config.toml
text_encoder_activation = "geglu"
text_encoder_parallel_block = false
optimizer = "adamw"
Rows from block 7 of the image encoder of a small contrastive image-text model, named by matrix and row number. Each number is 500 + 25 x the weight over its row's rms, rounded and kept within 0 to 999. All counts start at 0. Numbers have three digits each.
After each channel's rows are labels from the 100 images, of 14848, where the channel reaches its highest value: "strongest on" is what is common among them. Only what is clearly more common there than usual is listed. The data: regions of photos with short descriptions (Visual Genome). In brackets: how many of the 100.
# conv: 3x3 conv (encoder.blocks.7.conv.weight, 288x288x3x3, each kernel summed), inputs 0-57

conv.83:523550500502544515475459523495510483527524512487478500510495500519515485474517527483485488525515512541488489525518523543464508468497491421481533532471450502476513442540484513
strongest on: text has "man" (26)

conv.53:506476478448486473491494499541545459449517519474507492468531489459457484502499494447506497530521479514494485493493518499486475484472502476469506468517534523466495528514477489
strongest on: text has "man" (30)

conv.234:530504500499507490474517521546463491508466460510525443499469550506503498530480485469491506470538515504504533497441529507518510528462440490484510485534514505478540475533491516
strongest on: text has "zebra" (29)

conv.285:482502490493454429508490544461510500459521537529481471505497496491488498507485480445525544516483498497502492535465496492437472508518448500503530505520506496444550512492493490
strongest on: text has "man" (27)

conv.106:499497539483410515477471491483505501476478496521500536517525512524506482501497527527507510476503488481459487517518523532431510505477507521508518498513527508496503471528506510
strongest on: text has "white" (28)

conv.233:501497508462489481486510493470524456527500500468498517511542544488476500492498517500494483516448495514453507481514558474489490476487514484470504505496518504473477519502509512
strongest on: text has "man" (31)

conv.173:504514543509543507548518506442545505489501477470446500491459490446462495536521499551505481499466523537462500504453525501498497487530463497491498501471471469515494536534482447
strongest on: text has "man" (34)

conv.24:496510477534501491460421493455494492490514518524508504494494532501521504463480465481538508484481550487509495476525475500509530519494414502506526532492475496479526481519468450
strongest on: text has "sign" (48); text has "red" (25)

conv.185:489496467498501536533500492502494460485498526480538489494519521456495490509482476434541502502501497498515505463499489480468535471497491509502525495471483522494526517466488495
strongest on: text has "red" (26)

conv.8:486497492465471542480488474541423550487475498464491511498476505523484546524502555450465511449520480475502523460503537534515500502480503525500510485551504538503495486517495499
strongest on: text has "sheep" (28)

conv.187:496506530484514522497482499515466515516437463544477523489511509480459545500488511483483463454486475522455475483519496479523524463485541505449478467520512477441479537503486493
strongest on: text has "clock" (34)

conv.153:467457513476493491482527486519488491475531483522496557528516518514516460502522528474482486506472471498525476535515463468523453455496542505521441526469518499466482518492511520
strongest on: text has "snow" (25)

conv.32:550549515514536532444483492504502505520492495501512502502491536488545525446488491509458517493428515528458499485487539532430483458501516496469515475527504494477505498510496538
strongest on: text has "trees" (26); text has "green" (25)

conv.115:497479511484498504468502471559498433509527425469494456530531552515463503501499499510500480470493514507542494504502495544493498494483483505497481509514526491495507501541486492
strongest on: text has "horse" (39); text has "brown" (33)

conv.137:513498515512510439492511532546550526475438488507522485493504472478500452489506503492464526516499518530510465490454507521484473504511471486503503505496525496503551531545535545
strongest on: text has "blue" (31)

conv.221:455522463504498474504500505499445464533504491501502502499450506462470517533480496482548497518530468501495476470526478483508502473498463477504516497492505461504510551481479457
strongest on: text has "red" (34)

conv.73:474488454494518492473529501516513479510527464490485468497501504508503544491520494497505500463514523487509541463508488535495498522523515509509520481504473464528472517510444466
strongest on: text has "sheep" (26)

conv.154:480510514505521495475464480493509518515470487510473501467517471480496495525501546503469490496429498487505485552463534490491499460489473493510491501490523509466483540531471501
strongest on: text has "man" (25)

conv.19:493560512517519536495475518509508508474470490514499434518462469488475507508517525499525479470463502552492502520528529534497490461458426503483494484510503513494547513543475457
strongest on: text has "white" (30)

conv.65:528495469498509497519517489527493499490466468515528518495479521475494507474437485471490481481494504530450511490467505469514521445513494509444510491455523456497498544510448517
strongest on: text has "clock" (29)

conv.148:442524474495488476479500515529429467485493475502490490471524503496457523499484496477516506498517483451533494465527521519506503487429461500493510510528525496464518495513496442
strongest on: text has "red" (32)

conv.12:517529488511528526509509500493491468530529512455477472506482533549512497512531535471490510524488524525520553540508529541490464480520534487503532510520472475496487473540504533
strongest on: text has "elephant" (29)

conv.36:516461521496523503508564531488516509448497491519484533504554503479500479510502496476470501504506514521531503511479515489455515492501490492482521477511553517464503462510515533
strongest on: text has "man" (30); text has "blue" (26)

conv.190:448480509497462494482502539494457495499507465465497519482495499512497508519512549455506502478489532473495518478512538477509525488494511487458481473480528532492461454516446494
strongest on: text has "man" (37)

conv.23:487514467447480533498522531511478557511530510478523482500487513513551537493513514505492506503479493531516520492515513533495452499482506536485497485537416468528515505520478504
strongest on: text has "sheep" (30)

conv.163:465536505486515519491491463502478522526523506448411476476454507515482500503524498533503503482520526482481497475489494521488490512491504472501480471475503500539470488532528443
strongest on: text has "sheep" (36)

conv.171:509470491511510455489482515504459510459470491525524460524486523523523468534440444482518480511509476491513456516502463488503455508526472507513481522484509488510532503547532521
strongest on: text has "red" (25)

conv.136:491522495523430516488491507496536490440521521508523484490471526526501543481503475519531530502486500463472550513509506511447525501451491534482504446496501506517519455496505505
strongest on: text has "grass" (34); text has "green" (25)

conv.97:475488505484519493556527524499533542492533489481506524482516505487464483494511488501512513517489483505501459521497499486543483473568525524465502542483540457503521531495526489
strongest on: text has "man" (27)

conv.130:482524501466495555469482499518470545523480481440468485493458490477485532514533502501500457489489451517473490505545540513517496457479504515502459438532486475495488523519500485
strongest on: text has "sheep" (34)

conv.139:517508476533499475510507484476537436486522503484529468504511440496442496468470538496480463505489527517561502513464494499484498511483485494547499467455480528479542495530514512
strongest on: text has "blue" (31); text has "man" (27)

conv.2:480489510494502487509514497447516503506519475473503471471525467448444488491536533501480511526489487512561510542458503491501524516483514489502495516470490497521494504535509512
strongest on: text has "man" (28)

conv.217:509513492500497457507460509539486501481477503510495508506508447527570504512516511494488525519511480491520482507507480531486452524520473485484499528496467517474520490561512541
strongest on: text has "wearing" (28); text has "man" (27)

conv.107:470508498486442483488492529536498501475442527509510511495522535487494527514485489491497495506524516485496516474468428506524497504485466527502479521529482522520500487470535502
strongest on: text has "yellow" (26)

conv.250:507501438484493512512487497510501488531511515497528517490537541499524510463477512476534486480510508517500546471504472495520497492499519524474505509506471522525517495461478524
strongest on: text has "yellow" (31)

conv.42:470480509487508480463511536539508482465471525503502497460540538512517497540474483431500528497483528501432504497475510462523490479484494486486509464549563487452498515515548524
strongest on: text has "man" (26)

conv.110:488517534462491474499540548500529490501470528533503489475524519484480503505530480460549505522464513490514512468517504495494536494466493510502512542527533514486519544477503457
strongest on: text has "sign" (33)

conv.38:481532482497491447512479530488502504513522480500468548513462481447496487519466504461526515505518470505475499489526510500481504478500452436480486487485525485480519497516492484
strongest on: text has "red" (28)

conv.132:508480543465487445496527511540470521453452505527528528442534496455480452537526502534504526520500504487515476516483485493477502486485465477522518490509506544484500518487546526
strongest on: text has "sky" (43); text has "blue" (32); text has "white" (29)

conv.122:468493542477498495519493514480477544486501487512483543465519480449438471527486502488512497514432487503477470491537517475518497437477486505489471435500534527458486509498484476
strongest on: text has "man" (26)

conv.39:503493520481504521516513560522521555501529491496486481458508500494460423491497513486482531520494547489543503531471539471524515507479516475498536497495481483506518470506513522
strongest on: text has "man" (30)

conv.200:524498471483511461509524489492498473480487515460505521520518528487479466495526517476484470508489497509529485509451499507466499505481511512536480471443492524495533456527503513
strongest on: text has "blue" (30); text has "man" (28)

conv.117:482528479522529486498490486468490486484439491491520480499446492504457501473489455484532491518504521533471482502516494531505487467501466487512501498456492539465530502536468464
strongest on: text has "white" (35)

conv.20:491503494477486487508491519467510490473551507464470508466490518473434445507540467520521479538493536505491473526508522464487508504501475508486477466454528516437513492555519514
strongest on: text has "man" (36); text has "shirt" (26)

conv.120:496501481487501540469528454482513505502532478470518461455538490487456478490539543519423493480491515511542476522500518498498502477480520514518479477509467482495478496511478527
strongest on: text has "sheep" (25)