Weights of a small contrastive image-text model: batches of 256.
Rows from block 8 of the image encoder of a small contrastive image-text model, named by matrix and row number. Each number is 128 + 32 x the weight over its row's rms, rounded and kept within 0 to 255. All counts start at 0.
After each channel's rows are labels from the 100 images, of 14848, where the channel reaches its highest value: "strongest on" is what is common among them. Only what is clearly more common there than usual is listed. The data: regions of photos with short descriptions (Visual Genome). In brackets: how many of the 100.
# conv: 3x3 conv (encoder.blocks.8.conv.weight, 288x288x3x3, each kernel summed), inputs 144-215

conv.216 [143 168 161 142 142 111  91 100 132 116  87 119 158 134 139  93 166  94 123 115 103 113 110  82  92  90 178 126 105 160 138 152 115 140 122 130 125  88 157 134 182 204 150 128 183 118  53 118 128  78 145 173 107 136 154 162 180 119 147 178  74  73 127 145 122 128 118 153 159 101 145 114]
strongest on: text has "yellow" (27)

conv.140 [110 128 120 121 111 138  62 130 118  93 172  72 126 168  91 135 140 117  74 162  75 106  75 164 124 125 133  77 151 162 144 115 131 133 107  91 100 107 116 128  91 139 136 134 141  79 172 115 108 142 157 153 108  94 103 153 134 120 164 129 111 155  72 115 154 102 112 137 152 159 125 182]
strongest on: text has "shirt" (26)

conv.102 [103  92 151 168  45  94 146 129 156  72 115 140 185 146  29  90 137 120 125 126 127 149 141 134  74 137 142 135 142 132 177 158 116 166  85 110 123 165 219 121 157 105 149 118 122 128 105 144 155 105  83 180 145 102 154 122 119 203 133 135  91 112 141 148 164 100 130 108 122 121 164 179]
strongest on: text has "train" (31)

conv.156 [ 95 102 164 143 167 144  70 119 141 104  77 132 137 134 150 135 142  47 162 105 150  60 134  94 126  93 105 182 122 105 173 122 137 103  96 138  73 169 161 121 213 185 135 138  75 140 129 114 151 103 130 149  98 116 147 137 115 154  91 131  26 137 136 121  66 145  93 113  86  36 145 117]
strongest on: text has "train" (28)

conv.37 [101 129 160 133 100 171 171 133 140 168 148 125 123 136 172 136 119 124 180  80 117 215 135 109  49 175 103 164 121 118 138 147 138 136 150 103 147  97 152 205 114 114 189  71 142 165  60 149 134 107 114 165 133  96 147 125 125 191 192 154 122 105 137 135 132 174 128  80 156 148 145 118]
strongest on: text has "man" (29)

conv.83 [140 203 132  86 122  88  42 121 117 123 130 123 147 165 145 152 123  89 103  73 133  49  79 129 131 122 132 117 131  77 162 154  73 159 124 133  77 189 146 108 179 167 138 167 165 112 155  61 115 112 132 110 114 103 122 130 170 104 122 121  87 124  31 125  76 131 126 111 146  79 127 167]
strongest on: text has "clock" (31)

conv.253 [118 222 144  99 184 155  79 149 138 128 135  97 105 189 165 153 130  81 187  97  92 133  81 112 112 141  81 163 127  84 112 110  98 109 136 159  94 159 165 193 154 119  94 170 124 124 120  95  98 119 123 120 135 117 138 127 116 142 191 142 155  91  86  59  94 120 174  93 158 101 131 141]
strongest on: text has "clock" (53)

conv.30 [124 105  65 146 104 145  97 114 157  99 105  88  43 111 102 143 149 169 115 185 119 135 174 112 129  86 127 105 170  96  76 124 161 136 104  95  92 122  79 133  67  65 107 143  42 106 163 144 133 118 143 136 127 138  61 149 123 168 142 160  91 149 151 103 154 114 119 127 137 136 106 128]
strongest on: text has "sheep" (25)

conv.79 [ 66 103 115  88 128  89  81 136 174 103 121 104 135 153  73  90 140  68 125 131 167 148 132 140  84  92 119 140 113 153 163 121 126  78 157 107  97 131 140 156 122 131 171  73 166 107 154 136 168  93  61 102 190 114 120 120 176 147 161 102 101 155 117  86 149 145 110 103 112 112 198 137]
strongest on: text has "blue" (37)

conv.110 [ 96 217 141 135 142  94  68 124 142 109  70 121 116 155 152 142 152  83 186  97 138  53  66 108  81  83 126 152 124 103 135 131 106 154 139 146  42 185 153 156 198 136 110 145 165 120 101  98 137 110 140 127 148 120 139 139 131 141 123 151 109 103  67  72 116 156 127 144 149 105 126 123]
strongest on: text has "yellow" (33)

conv.183 [103 121 108  60 164 146 106  81 154 139 117 129 116 192 125 115 161  72 117 101 117 136  48 107  99  68 147 162 140 135  82 169  99 120 122 156 127  96 137 137 176 120 127 101 147 109 102 112 126 166 122  85 145  97 119 184 171 132 125 118 152 131 109 144  86  76  48 118 134 133 144 107]
strongest on: text has "blue" (36)

conv.4 [108 155 137 130 142 140  51 122  87  38 117  43 104 180  96 128 170 127 118 145 104  53  87 153 127  92 136 111 157 118 117 135 140 118  93 127  63 146 111 140  97 106  83 177  67  70 131 119 102 114 155 142 146 133 131 176 114 143 166 137  94 128 121  91 143  89 145 133 151  99 126 178]
strongest on: text has "black" (31)

conv.29 [141  82  91 159 102 181 127 162 203 154 106 165 146 110 141 104 140 133 104 189 110 185 154  87 142 154 120 110 108 148 133 121 158 125  54  85 133 107 152  95 145 139  85 128  88 138 129 119 181 110 189 135  98 131  79 125  58 150 112 185  87 151 141 165 137  89  98 165 132 183 142 116]
strongest on: text has "white" (39)

conv.139 [137 178 121  41 170 112  59 143 136 138 155 112 123 198 121 157 131  96 135 117  97  88  74 153 136 120 112 147 150 106 118 122  48 128 106 159  86 170 164 136 189 131  76 173 137 106 178  46  97 130 121  90 121 124 149 127 109 103 148 135 129 134  26  90 103  77 132 120 147  66 106 180]
strongest on: text has "clock" (38)

conv.187 [ 80 142 132 162 138 147  93  87  76 136 103  91 103  97 196 147 142  85 119 128 143  74 140  91 133  67 187 134 106 131 126 111 141  66 120 170 113  81 120 157 176 160  77 140 148 100 133 159 134 105 143 124  92 124 147 143 133  93 129 161 104 155 123 122 139 101 137 134 121 140 151 121]
strongest on: text has "yellow" (30)

conv.284 [201 117  93 143 137  90 107 144 119 139 169 132 148 125 104  92 105 126  30 154 143 108  99 187 183 170 153 104 117 166 206 127 118 121 143  97 151 130 135  62  95 146 175  99 138 124 195  97 113  72 143 142 101 150  99  99 148 115  95 104  75 155  89 141 139 127 116 160 143 132 100 156]
strongest on: text has "pizza" (27)

conv.245 [154 137 159 130 160 147 134 139  72 114 131 113 120 128 152 156 116 118  98  88  62  89 123 112 182 141 127 129 117 124 125 100 145  98  96 133 142 108 139 117 150 160  77 178  91 150 140  94  51 105 125 130  41 106 137 165  84 117 152 144 159 103 117 133  78  76 175 119 110 112  94 163]
strongest on: text has "sign" (29)

conv.40 [118 221 119  56 144  86  84 132 131 169 120 135 132 159 126 163 138  88 156  98 142  40 113 144 144  78 146 155 134  91 139 163  64 183 143 163  51 223 118 111 217 133 125 150 170 115 175  80 135 145 117  76 147 115 144 110 153 125 112 138 141 144  54 123  70 125  96 143 129  95 126 142]
strongest on: text has "sign" (36)

conv.138 [127 166  78  99 120 127  77  54 152 117 197  69 104 150 147 143 130 143 165 165 110 122  35 159  95  63 115 127 222 143  65 130 131 153 117 130 102 165  90 162 109  27 126 137 139  72 174 127 143 191 165  74 166 119 106 144 127 122 143 127 127 169  77 105 142 107  84 138 173 139 140 146]
strongest on: text has "zebra" (38)

conv.275 [169 138 136 106 162 146 164 139 134 176 187 128  96 111 190 142  95 178 145 123 171 136 143 109 145 186  44  90 150  88 140 105 143 130 184  56 154 181  94 146 116 122 116  96 113 219 162 106 109 139 150 105 126 133  88 102 106 128 106  98  89 140 122 111  99 165 102 108 116 136  52 122]
strongest on: text has "pizza" (31)

conv.80 [142 136 129 144 125 116  84 159 150 104  75  38 130 145 110  96 177 174 114 182  93  83  77 102  76 130 152  66 131 130 158 111 124 120 143  90 127 129 129 113 143 149 134 116 160 142 129  75  85 123 176 152 138 155  55 131 128  92 127 141  94 131  52 124 152 175 120 163 133 149 107 123]
strongest on: text has "sheep" (33)

conv.212 [168 136 108 137 135 154  80 122 163 156 158 143 155 151 132 115 155 123 113  81  76 162 117  56 131 131 103 157 144 142 124 184 125 178  96 127 123 145 159 122 116 137 169 143  94 146 125  51 119 148 163 155 101 134  86 160 130 165 139 166  74  46 126 172  91  75 106 132 179  98  90 143]
strongest on: text has "black" (27)

conv.182 [ 79 157 144 151 111  60  66 110 113  88  92  63 134 130 108 147 138  89 113 128  90  64 115 165  56 134 195 108  87  95 170 131 101  90  88 141  74 137 147  85 175 122 102 135 144  98 144  90 106  83 131 121 112 123 163 110 153 108 115 137  90 139  54 117 114  95 136 128 101 120 152 162]
strongest on: text has "train" (31)

conv.10 [183 147 150 167 164 107 108 163 129 110 112  87  96 119 124 145 137 182 101 166 142 119 103 151  94 217  91 109 126 111 151  86 145  94 161  49 182 146 162  94 116 139 150  98 103 158 111 103  61  70 134 167 127 177 115 112 139  96 135 124 104  92  90 112 144 212 107 104 139 124 123 137]
strongest on: text has "horse" (29)

conv.77 [165 132 126 113 186 115  67  96 146  59 154 108 110 163  72 126 140 131 108 167 129  86  74 173 145 153 121 168 146 141  75 127 119 103 130 142  93  85 118 121 125 102 126 163  83  79 152 125  81 112 134 143 180 203 133 140 127  76 143 111 123 131  61 136 163 116 104 130 163  96 113 137]
strongest on: text has "elephant" (32)

conv.157 [125 103  83 118 105 174  83 142 144 105 158 121 119 169  66 117 122 126 129 147 107 146 148 113 130 138  90 162 145 152  98 135 137 136  79 109 111 155 117 129 105  58 108 184  23 109 108 108 130 149 143 159 104 134 113 152  53 193 144 173 131  93 148 133 153  85 116 141 150 175  89 169]
strongest on: text has "elephant" (25)

conv.35 [140 156 115 107 123 141  82 123 112 123 227  79 144 176 144 127 116 129  68 115  74 125  80 141 127 144 110 113 172 183 118 130 131 170 129  82 125 132  96 141  80 142 173 138 146  80 155  93 126 177 166 147 117  96  87 154 157 107 174 131 100 108  71 136 134 128 114 127 185 139 120 161]
strongest on: text has "shirt" (32); text has "man" (32)

conv.64 [170 145 101  72 128  96  77 149 159 156 145 163 150 140  89 153 123  61  84  88 154 119 103 155 164 121 143 163 108 140 157 175  27 165 127 136 110 158 169  49 186 145 173 108 152 117 183  37 108  87  65 115 146 142 138 142 153 122  72 129 119 117 103 154 107 125  89 124 149  47 116 122]
strongest on: text has "sign" (26)

conv.264 [153 125 132 107 131 110 111 113  75  92  97  83 166 127 101  58 153 180 114 124 107  76  98 135 116 110 110  59 142 151 148 134 111 158 180  96 143 127  63 122  73 157 171 110 136  99 135 100 104 146 155 183 131 124  91 137 138  83 125  83  96  80 134 169 132 136  60 161 102 114  71  69]
strongest on: text has "black" (26)

conv.225 [173 172  69 127 167 138 114 123 181 188 123 146  98 151 190 133 160 176 142 132 142 144 167  32 148 119  80 140 172  73 114 128 135 181 175  81 114 181 117 141 126 118 139 128 104 153 162 106 157 144 193 107 124 165  43 137 146 107 103 136 105 134 103 115  80 136  99 117 150 105  60 103]
strongest on: text has "zebra" (28)

conv.82 [153 140 135 165 156 139 115  84 122 115  93  82  89 117 208 134 167 163 122 157  92 116 130  77 152 124 105 105 134 132 140 103 178  93 139 128 191  86  97 142 107 155 121 142 121 134 135 168 110 154 162 134  87 130  98 186 120  91 146 134  93 144 122 160 119 109 131 138 130 145  90 100]
strongest on: text has "red" (41)

conv.211 [108 129  86 147 131 120  80 106 151 127 103 102 127 110 128 108 164 112  96 153 141 119  67 140  70 107 150  99 109 134 161 133 142 106 150 100 126 116 114  96 129 136 146  75 174 130 140 120 166 117 148 108 150 110  83 131 195 111 102 132  81 176  79 127 121 150  65 118 112 146 162 122]
strongest on: text has "blue" (49)

conv.45 [192 105 104 155 170 138 137 132 178 149  73 154 134  67 138 103 146  92  80 105 115 150 173  92 150 134 162 155  52 156 129 151 139 108 103 117 165  88 141  82 151 169 130 108 113 157 119 125 115  77 156 165 117 155 102 155 150 113  94 154  86 145 143 172  78 113  90 146 128 128 127  91]
strongest on: text has "red" (32)

conv.99 [101 122 148 249 164 121 108 100 129  87  96 103 103  95 147 167 147  82  83 140 140 142 139 157  90 139 143 157  72  86 142  99 187  74 108  98 143 133 167 124 131 164 112 105  78 137 145 138 117  60 118 131  79 110 137 118 105 139 126 134  61 159  97 133 134 130 127  65 108 158 165 139]
strongest on: text has "bus" (35)

conv.286 [ 86 101 173 144 154 103 115 147 132  90 116 148 136  98 110 159  72  89  95 101 152 111 122 158 140 111 115 176  94  76 140 143 105 130 141 130 100 167 180  86 171 138 113 105  86 149 155 147 100  76  20 145 134 142 188  56 139 161 133  49 113 148 131  93  58 166 111  83  71  24 153 126]
strongest on: text has "bus" (25); text has "train" (25)

conv.143 [ 99 124 119 110  58 122 129  44 130 148 110 130 177 134  75 138 128  57 131 106 102 149 177 120  95  42 201 131 120 150 123 203 112 144  83 141  88 127 137  95 181 112 130 135 153  36 113 103 172 123 100 100 142 119 146 111 160 173  88 164 158 149 163 163 125  78 121 135 119 154 166 154]
strongest on: text has "green" (28)

conv.11 [171 134  92 113 152 161 116 164 156 148 179 139 118 152 127 161 100 123 108 221 117 139  98 140 184 179 138 145 114 138 111  66 152  75  69 143 114 117 133 132 130  81  69 152  84 118 185 132 139  91 161 100  86 172 118 119  63  98 141 160 116 187  61 117 154  77 142 154 149 135  96 167]
strongest on: text has "sheep" (29)

conv.242 [ 96 181 124 155 114 127 111 112  81 192 140  40  84  91 216 167 128 169 142 144 152 102 116 133 123 116 148  88 155 147 128 113 135 119 146 150 121 146  66 187 117  88  80 143 159  81 200 172 142 177 190  88 109 111 124 124 131  96 153 135 116 163  87 107 152 111 181 164 130 177 137 143]
strongest on: text has "man" (42)

conv.170 [136 136 113 164 124  57 113  95 146  92 114 107 116 124  74 105 112 114  78 146 160 130 142 152 102 145 166 116 111  81 170 155 145 135 102 117 144 167 189  31 151 112 127 127 116 112 174 131 129  91 115 149 153 142 130 114 172  86  77 121  87 142  79 134 114 109  99 110 131 120 159 140]
strongest on: text has "train" (36)

conv.94 [137  69 164 159 198 148  90 152 148  87  86 146 169 113 128 125 128  88 136 124 111  66 111 110 167 120 102 131  58 139 189 101 132  69  91 103 144 137 153 112 181 204 126 145  93 161 153 102  95  83 138 157  69 107 130 151  67 127 131 117  72 134 133 150  84 107 112 130  60  80 124 139]
strongest on: text has "sign" (25)

conv.256 [ 61 128 146 162 155 145 111 132 146 134  59 139 109 105 164 153 134  59 241 156 173 125 118  98 111 101 105 170  98 138 149  77 142  91 113 104  56 130 105 175 166 134  89 110 146 126 101 200 194 121 152 110 134  92 125 117 115 134 157 149  89 199 123  83 141 142 131 138 105 142 147 118]
strongest on: text has "yellow" (31)

conv.97 [144 137 119 166 103  68 136 115 137 113 107 115 119 113 102 111 100  96  95  88 161 158 165 132 104 127 200 133  84 135 137 169 127 138  85 140 147 144 185  66 176 135 131 144 137 138 132 110 130  73 122 137 117 157 145 114 170 120  91 148 132 106 107 153  79 128 117 141 126 116 163 129]
strongest on: text has "green" (30)

conv.285 [115  93 124 140 139 174 112 147  77 103 114  92 139 120 176 102 148 158 108 195  79  98  89  79 153 118 142  48 126 192 165  86 159  84 119 123 152  85  64 167  98 141 108 152 144 110 150 134 105 171 207 135  61  80  72 161  58 100 139 131 130 160 109 156 154  99 163 184  93 177 112 135]
strongest on: text has "white" (31)

conv.174 [151 151 124 139 168 154  82 128 164  86 119  62  77 167 140 158 164 138 126 170  70 102  67 130 114 126 125 136 114 149 106  69 156  76 120 113 170  73 143 135 165 122 128 120 143 106 108 111 103 126 134 129 139 164  96 155 120 104 162 163 102 117  67 131 152 152 121 143 159 145 144 118]
strongest on: text has "horse" (27)

conv.129 [180  89 126 128 154 127 136 148 170  98 145 175 122 123 106 132  91 128  66  83  97 153 159 102 126 182 105 211 105 112  81 150 123 132  80 109 177 137 198  80 131 153 127 121  41 182 128  94  74  84 100 170  89 162 132 152 103 171 120 143 110  85 153 136 120  86  85  67 151 115 107 116]
strongest on: text has "red" (39)

conv.271 [129 177 115 143 172 143  54 137 164  92  88  75  90 220 130 135 169 149 142 149 104  73 107  95 102 111  71 150 156  85 100  97 122 144 142 136  88 138 147 128 133 116 112 155 101 109 103  66  80 116 177 108 143 154  99 158 100 125 137 129 125  78  60  84  95 148 129 136 146 108 100 144]
strongest on: text has "zebra" (30)

conv.146 [125  92 107  96 112 144  88 169 146  99  59 149 139 115 107 131 127  90 135 139 113 130 150 113 141  91 106 120  96 153 149 118 100 132  78 123  22 148 111 112 158  88  75 177  88 123 117 108 163 120 139 137 100 121 122 134  10 139 134 149  89 154 122 113 122 108 154 166  95 116  74 156]
strongest on: text has "white" (35)

conv.117 [129  26 124 118 137 144 136 120 152 122 101 140 138  48  97  90  33 166 129 126 136 129 148 130 175 149 100 114 132 155 120 103 126 114 152  93 132 127 126 130  72 141 121 112 103 143 172 168 151 140  74 131 141  81 128  74 127 154 132  79  26 132 183 142 151 131 114 136  60 107 114 109]
strongest on: text has "man" (38)

conv.107 [ 65 114 255 162 160  98  96 146  58  67 156 131 130  72 128 163  97  86  83  98 109 127  93 149 139 127 127 159  66  65 167 135 110  69 145 118 127 128 142 129 127 149 116 125  95 132 142 134 102  64  64 128  73 114 189  69 126 131 164  83 120 163  95  86  76 125 168  56  93 105 127 147]
strongest on: text has "bus" (28)

conv.54 [134 104 112 145 104  94 110  78 133  88 170 113 157 173  83 146 133  99  72 105  78 157 118 172  66 148 156 161 125 138  94 189 159 140 110  99 123 112 157 101 130  96 147  94 114  59 119 134 115 108  71 160 157 144 151 138 176 154 132 136 122 124  98 151 150  80 100  66 172 124 145 158]
strongest on: text has "man" (26)

conv.112 [130  69  74 117  86 121  80 173 170  90 175 130 148 159  38 118 109 132  75 154 115 147 111 155 127 182 114 133 157 132 128 141 125 159  71 101  88 141 163  92 108  44 129 156  62 107 152 113  98 115 115 158 144 121 123 145  85 182 109 149 129  90 103 155 172  77 103 112 177 152 102 188]
strongest on: text has "elephant" (27)

conv.87 [111 101 128 139 149 126  84 132 120 108 102 137 173 100 138  68 154  96 132 149 158  99  93  79 122 117 131  84  79 162 214  87 119  74 125  73 142  90 103 140 133 187 163  99 169 144 134 133 160 114 149 135 114  93  94 135 128 129 141 100  73 153 126 125 130 148 109 137  62 134 147  94]
strongest on: text has "yellow" (27)

conv.127 [153 201 127 169 169  79  88 142 152 123 117 100  64  97 180 154 142 137 105 142 189 139 106 141  86 157 120 150 121  93 143 114 138 111 149  69 139 162 149  86 145 139 126  85 131 124 136 106 119  89 139 122 132 162 138 107 162  79 119 118  55 151  55  92  96 171 124 111 139 124 141 136]
strongest on: text has "bus" (26)

conv.239 [176  58 133 121 173 162 149 169 196 114 111 155 133 129 124  91 143 151 153 120 107  72 121  73 154 133 101 125 125 130 128 128 142  94 130  93 175 117 129 137 135 131 112  81 105 174 154 140  66 140 138 118 125  87 110 192  95 160 130 130 133 111 172 197 105 106  94 130 114 171  96 106]
strongest on: text has "red" (32)

conv.254 [165 113 101 123 129  89 133  80 118 150 161 153 156 130 115 105 123 122 103  65  86 160 138 117 111 125 147 146 130 152  95 229 129 184 118 134 116 118 140 104  85 103 173 117 107  88 122 130 118 126  99 159 137 139 141 134 201 157 123 135 112  91 145 180 110  84  79 119 175 110 122 114]
strongest on: text has "man" (31)

conv.220 [158 135 104 108 125  68 165 144 129 103 153  99 135 138 104 118 101 157  80 143 165  98  68 167 106 143 135 100 169 155 105 104 122 134 155 104 140 110 119  94 103 110 160  86 153  74 166 152 102 135 128 148 191 148 115 119 172  68 120  98 161 131  74 156 174 178 104 138 161 130 143 142]
strongest on: text has "woman" (25); text has "wearing" (25)

conv.22 [132  84 124 117 127  94 105 173  84  48 169 108 122 108  28 121  89 155  33 133 116 109  93 195 154 178 122  94 138 108 146 125 107 129 114 135 115 129 140  88 101  96  81 160  70 115 141 117  48 136  98 159 118 123 146 119 110 112 138  95 112  98 107 129 155 100 153 114 124 114  75 212]
strongest on: text has "elephant" (42)

conv.154 [135  79 110 101  50 128 227 174 162  78  76 130 128 124 112  98 147 145 107  86 154 103 139 148  59 172 101 109 158  99 123 136 116 157 111  86 139  91 130 143 114 105 111  71 135 157 135 175  69 107 118 151 185  90 110 161 158 165 134 124 201 122 164 201 141 127  95 100 145 153 140 122]
strongest on: text has "man" (36)

conv.190 [149 174 128 213 153 103 125 115 139  91 105  72  90  92 191 136 178 137  92 127 144 154 119 119  75 158 140 150 118 103 138 115 168 121 133  78 169 117 160 105 160 165 117  97 144 149 121 136 103  75 152 149 105 144 128 152 169 112 129 132  65 134  72 135 112 150 120 112 140 137 148 129]
strongest on: text has "bus" (44)

conv.257 [123 116 108  89 110  67  98  76 138  67 158 115 177 170  51 124 120  91  98 119  91 133 118 172  72 118 158 124 144 152 106 191 111 159 126 101  78 106 143 115 121 104 187  87 132  41 133 119 122 120  74 125 173 129 152 123 186 146 132 105 129 136 112 145 154  86 100  83 158 113 177 153]
strongest on: text has "blue" (43); text has "man" (28); text has "wearing" (26)

conv.168 [106 112 116 199 112 144 151 126 140 111  82 125 154  66 139 109 108  96 111  87 153 166 151  81  74 116 136 169  67 129 155 124 117  99  80 112 119 135 213 132 196 146 113 120 155 182  97 138 158  61 143 136 110 117 136 106 148 159 127 166  93 118 142 149 136 140 117 110 107 129 174 118]
strongest on: text has "yellow" (33)

conv.98 [168 108  74 132  83 152 130 161 173 159 110 155 174 120 133  99 123 118  61 141  87 171 152  81 138 151 140 117 126 157 137 177 125 168  21  94 143 140 139  77 145 146 113 163 111 151 141  76 142 131 188 139  83 123  62 142  92 149 102 181 116  93 136 193 116  41  97 166 146 175 105 116]
strongest on: text has "white" (33)

conv.73 [ 88 144 143  77 123  75  80 100  83 141 167  90 123  86 134 132  65 123 125 131 170 112  98 155 125 101 118 113 152 129 142 120  89 101 169 124 112 133  79 189  90 115 165  99 156  99 209 162 148 143  85  92 143  95 135  76 178 131 168  61 123 179 101  81 154 123 162 118 134 134 137 144]
strongest on: text has "man" (49)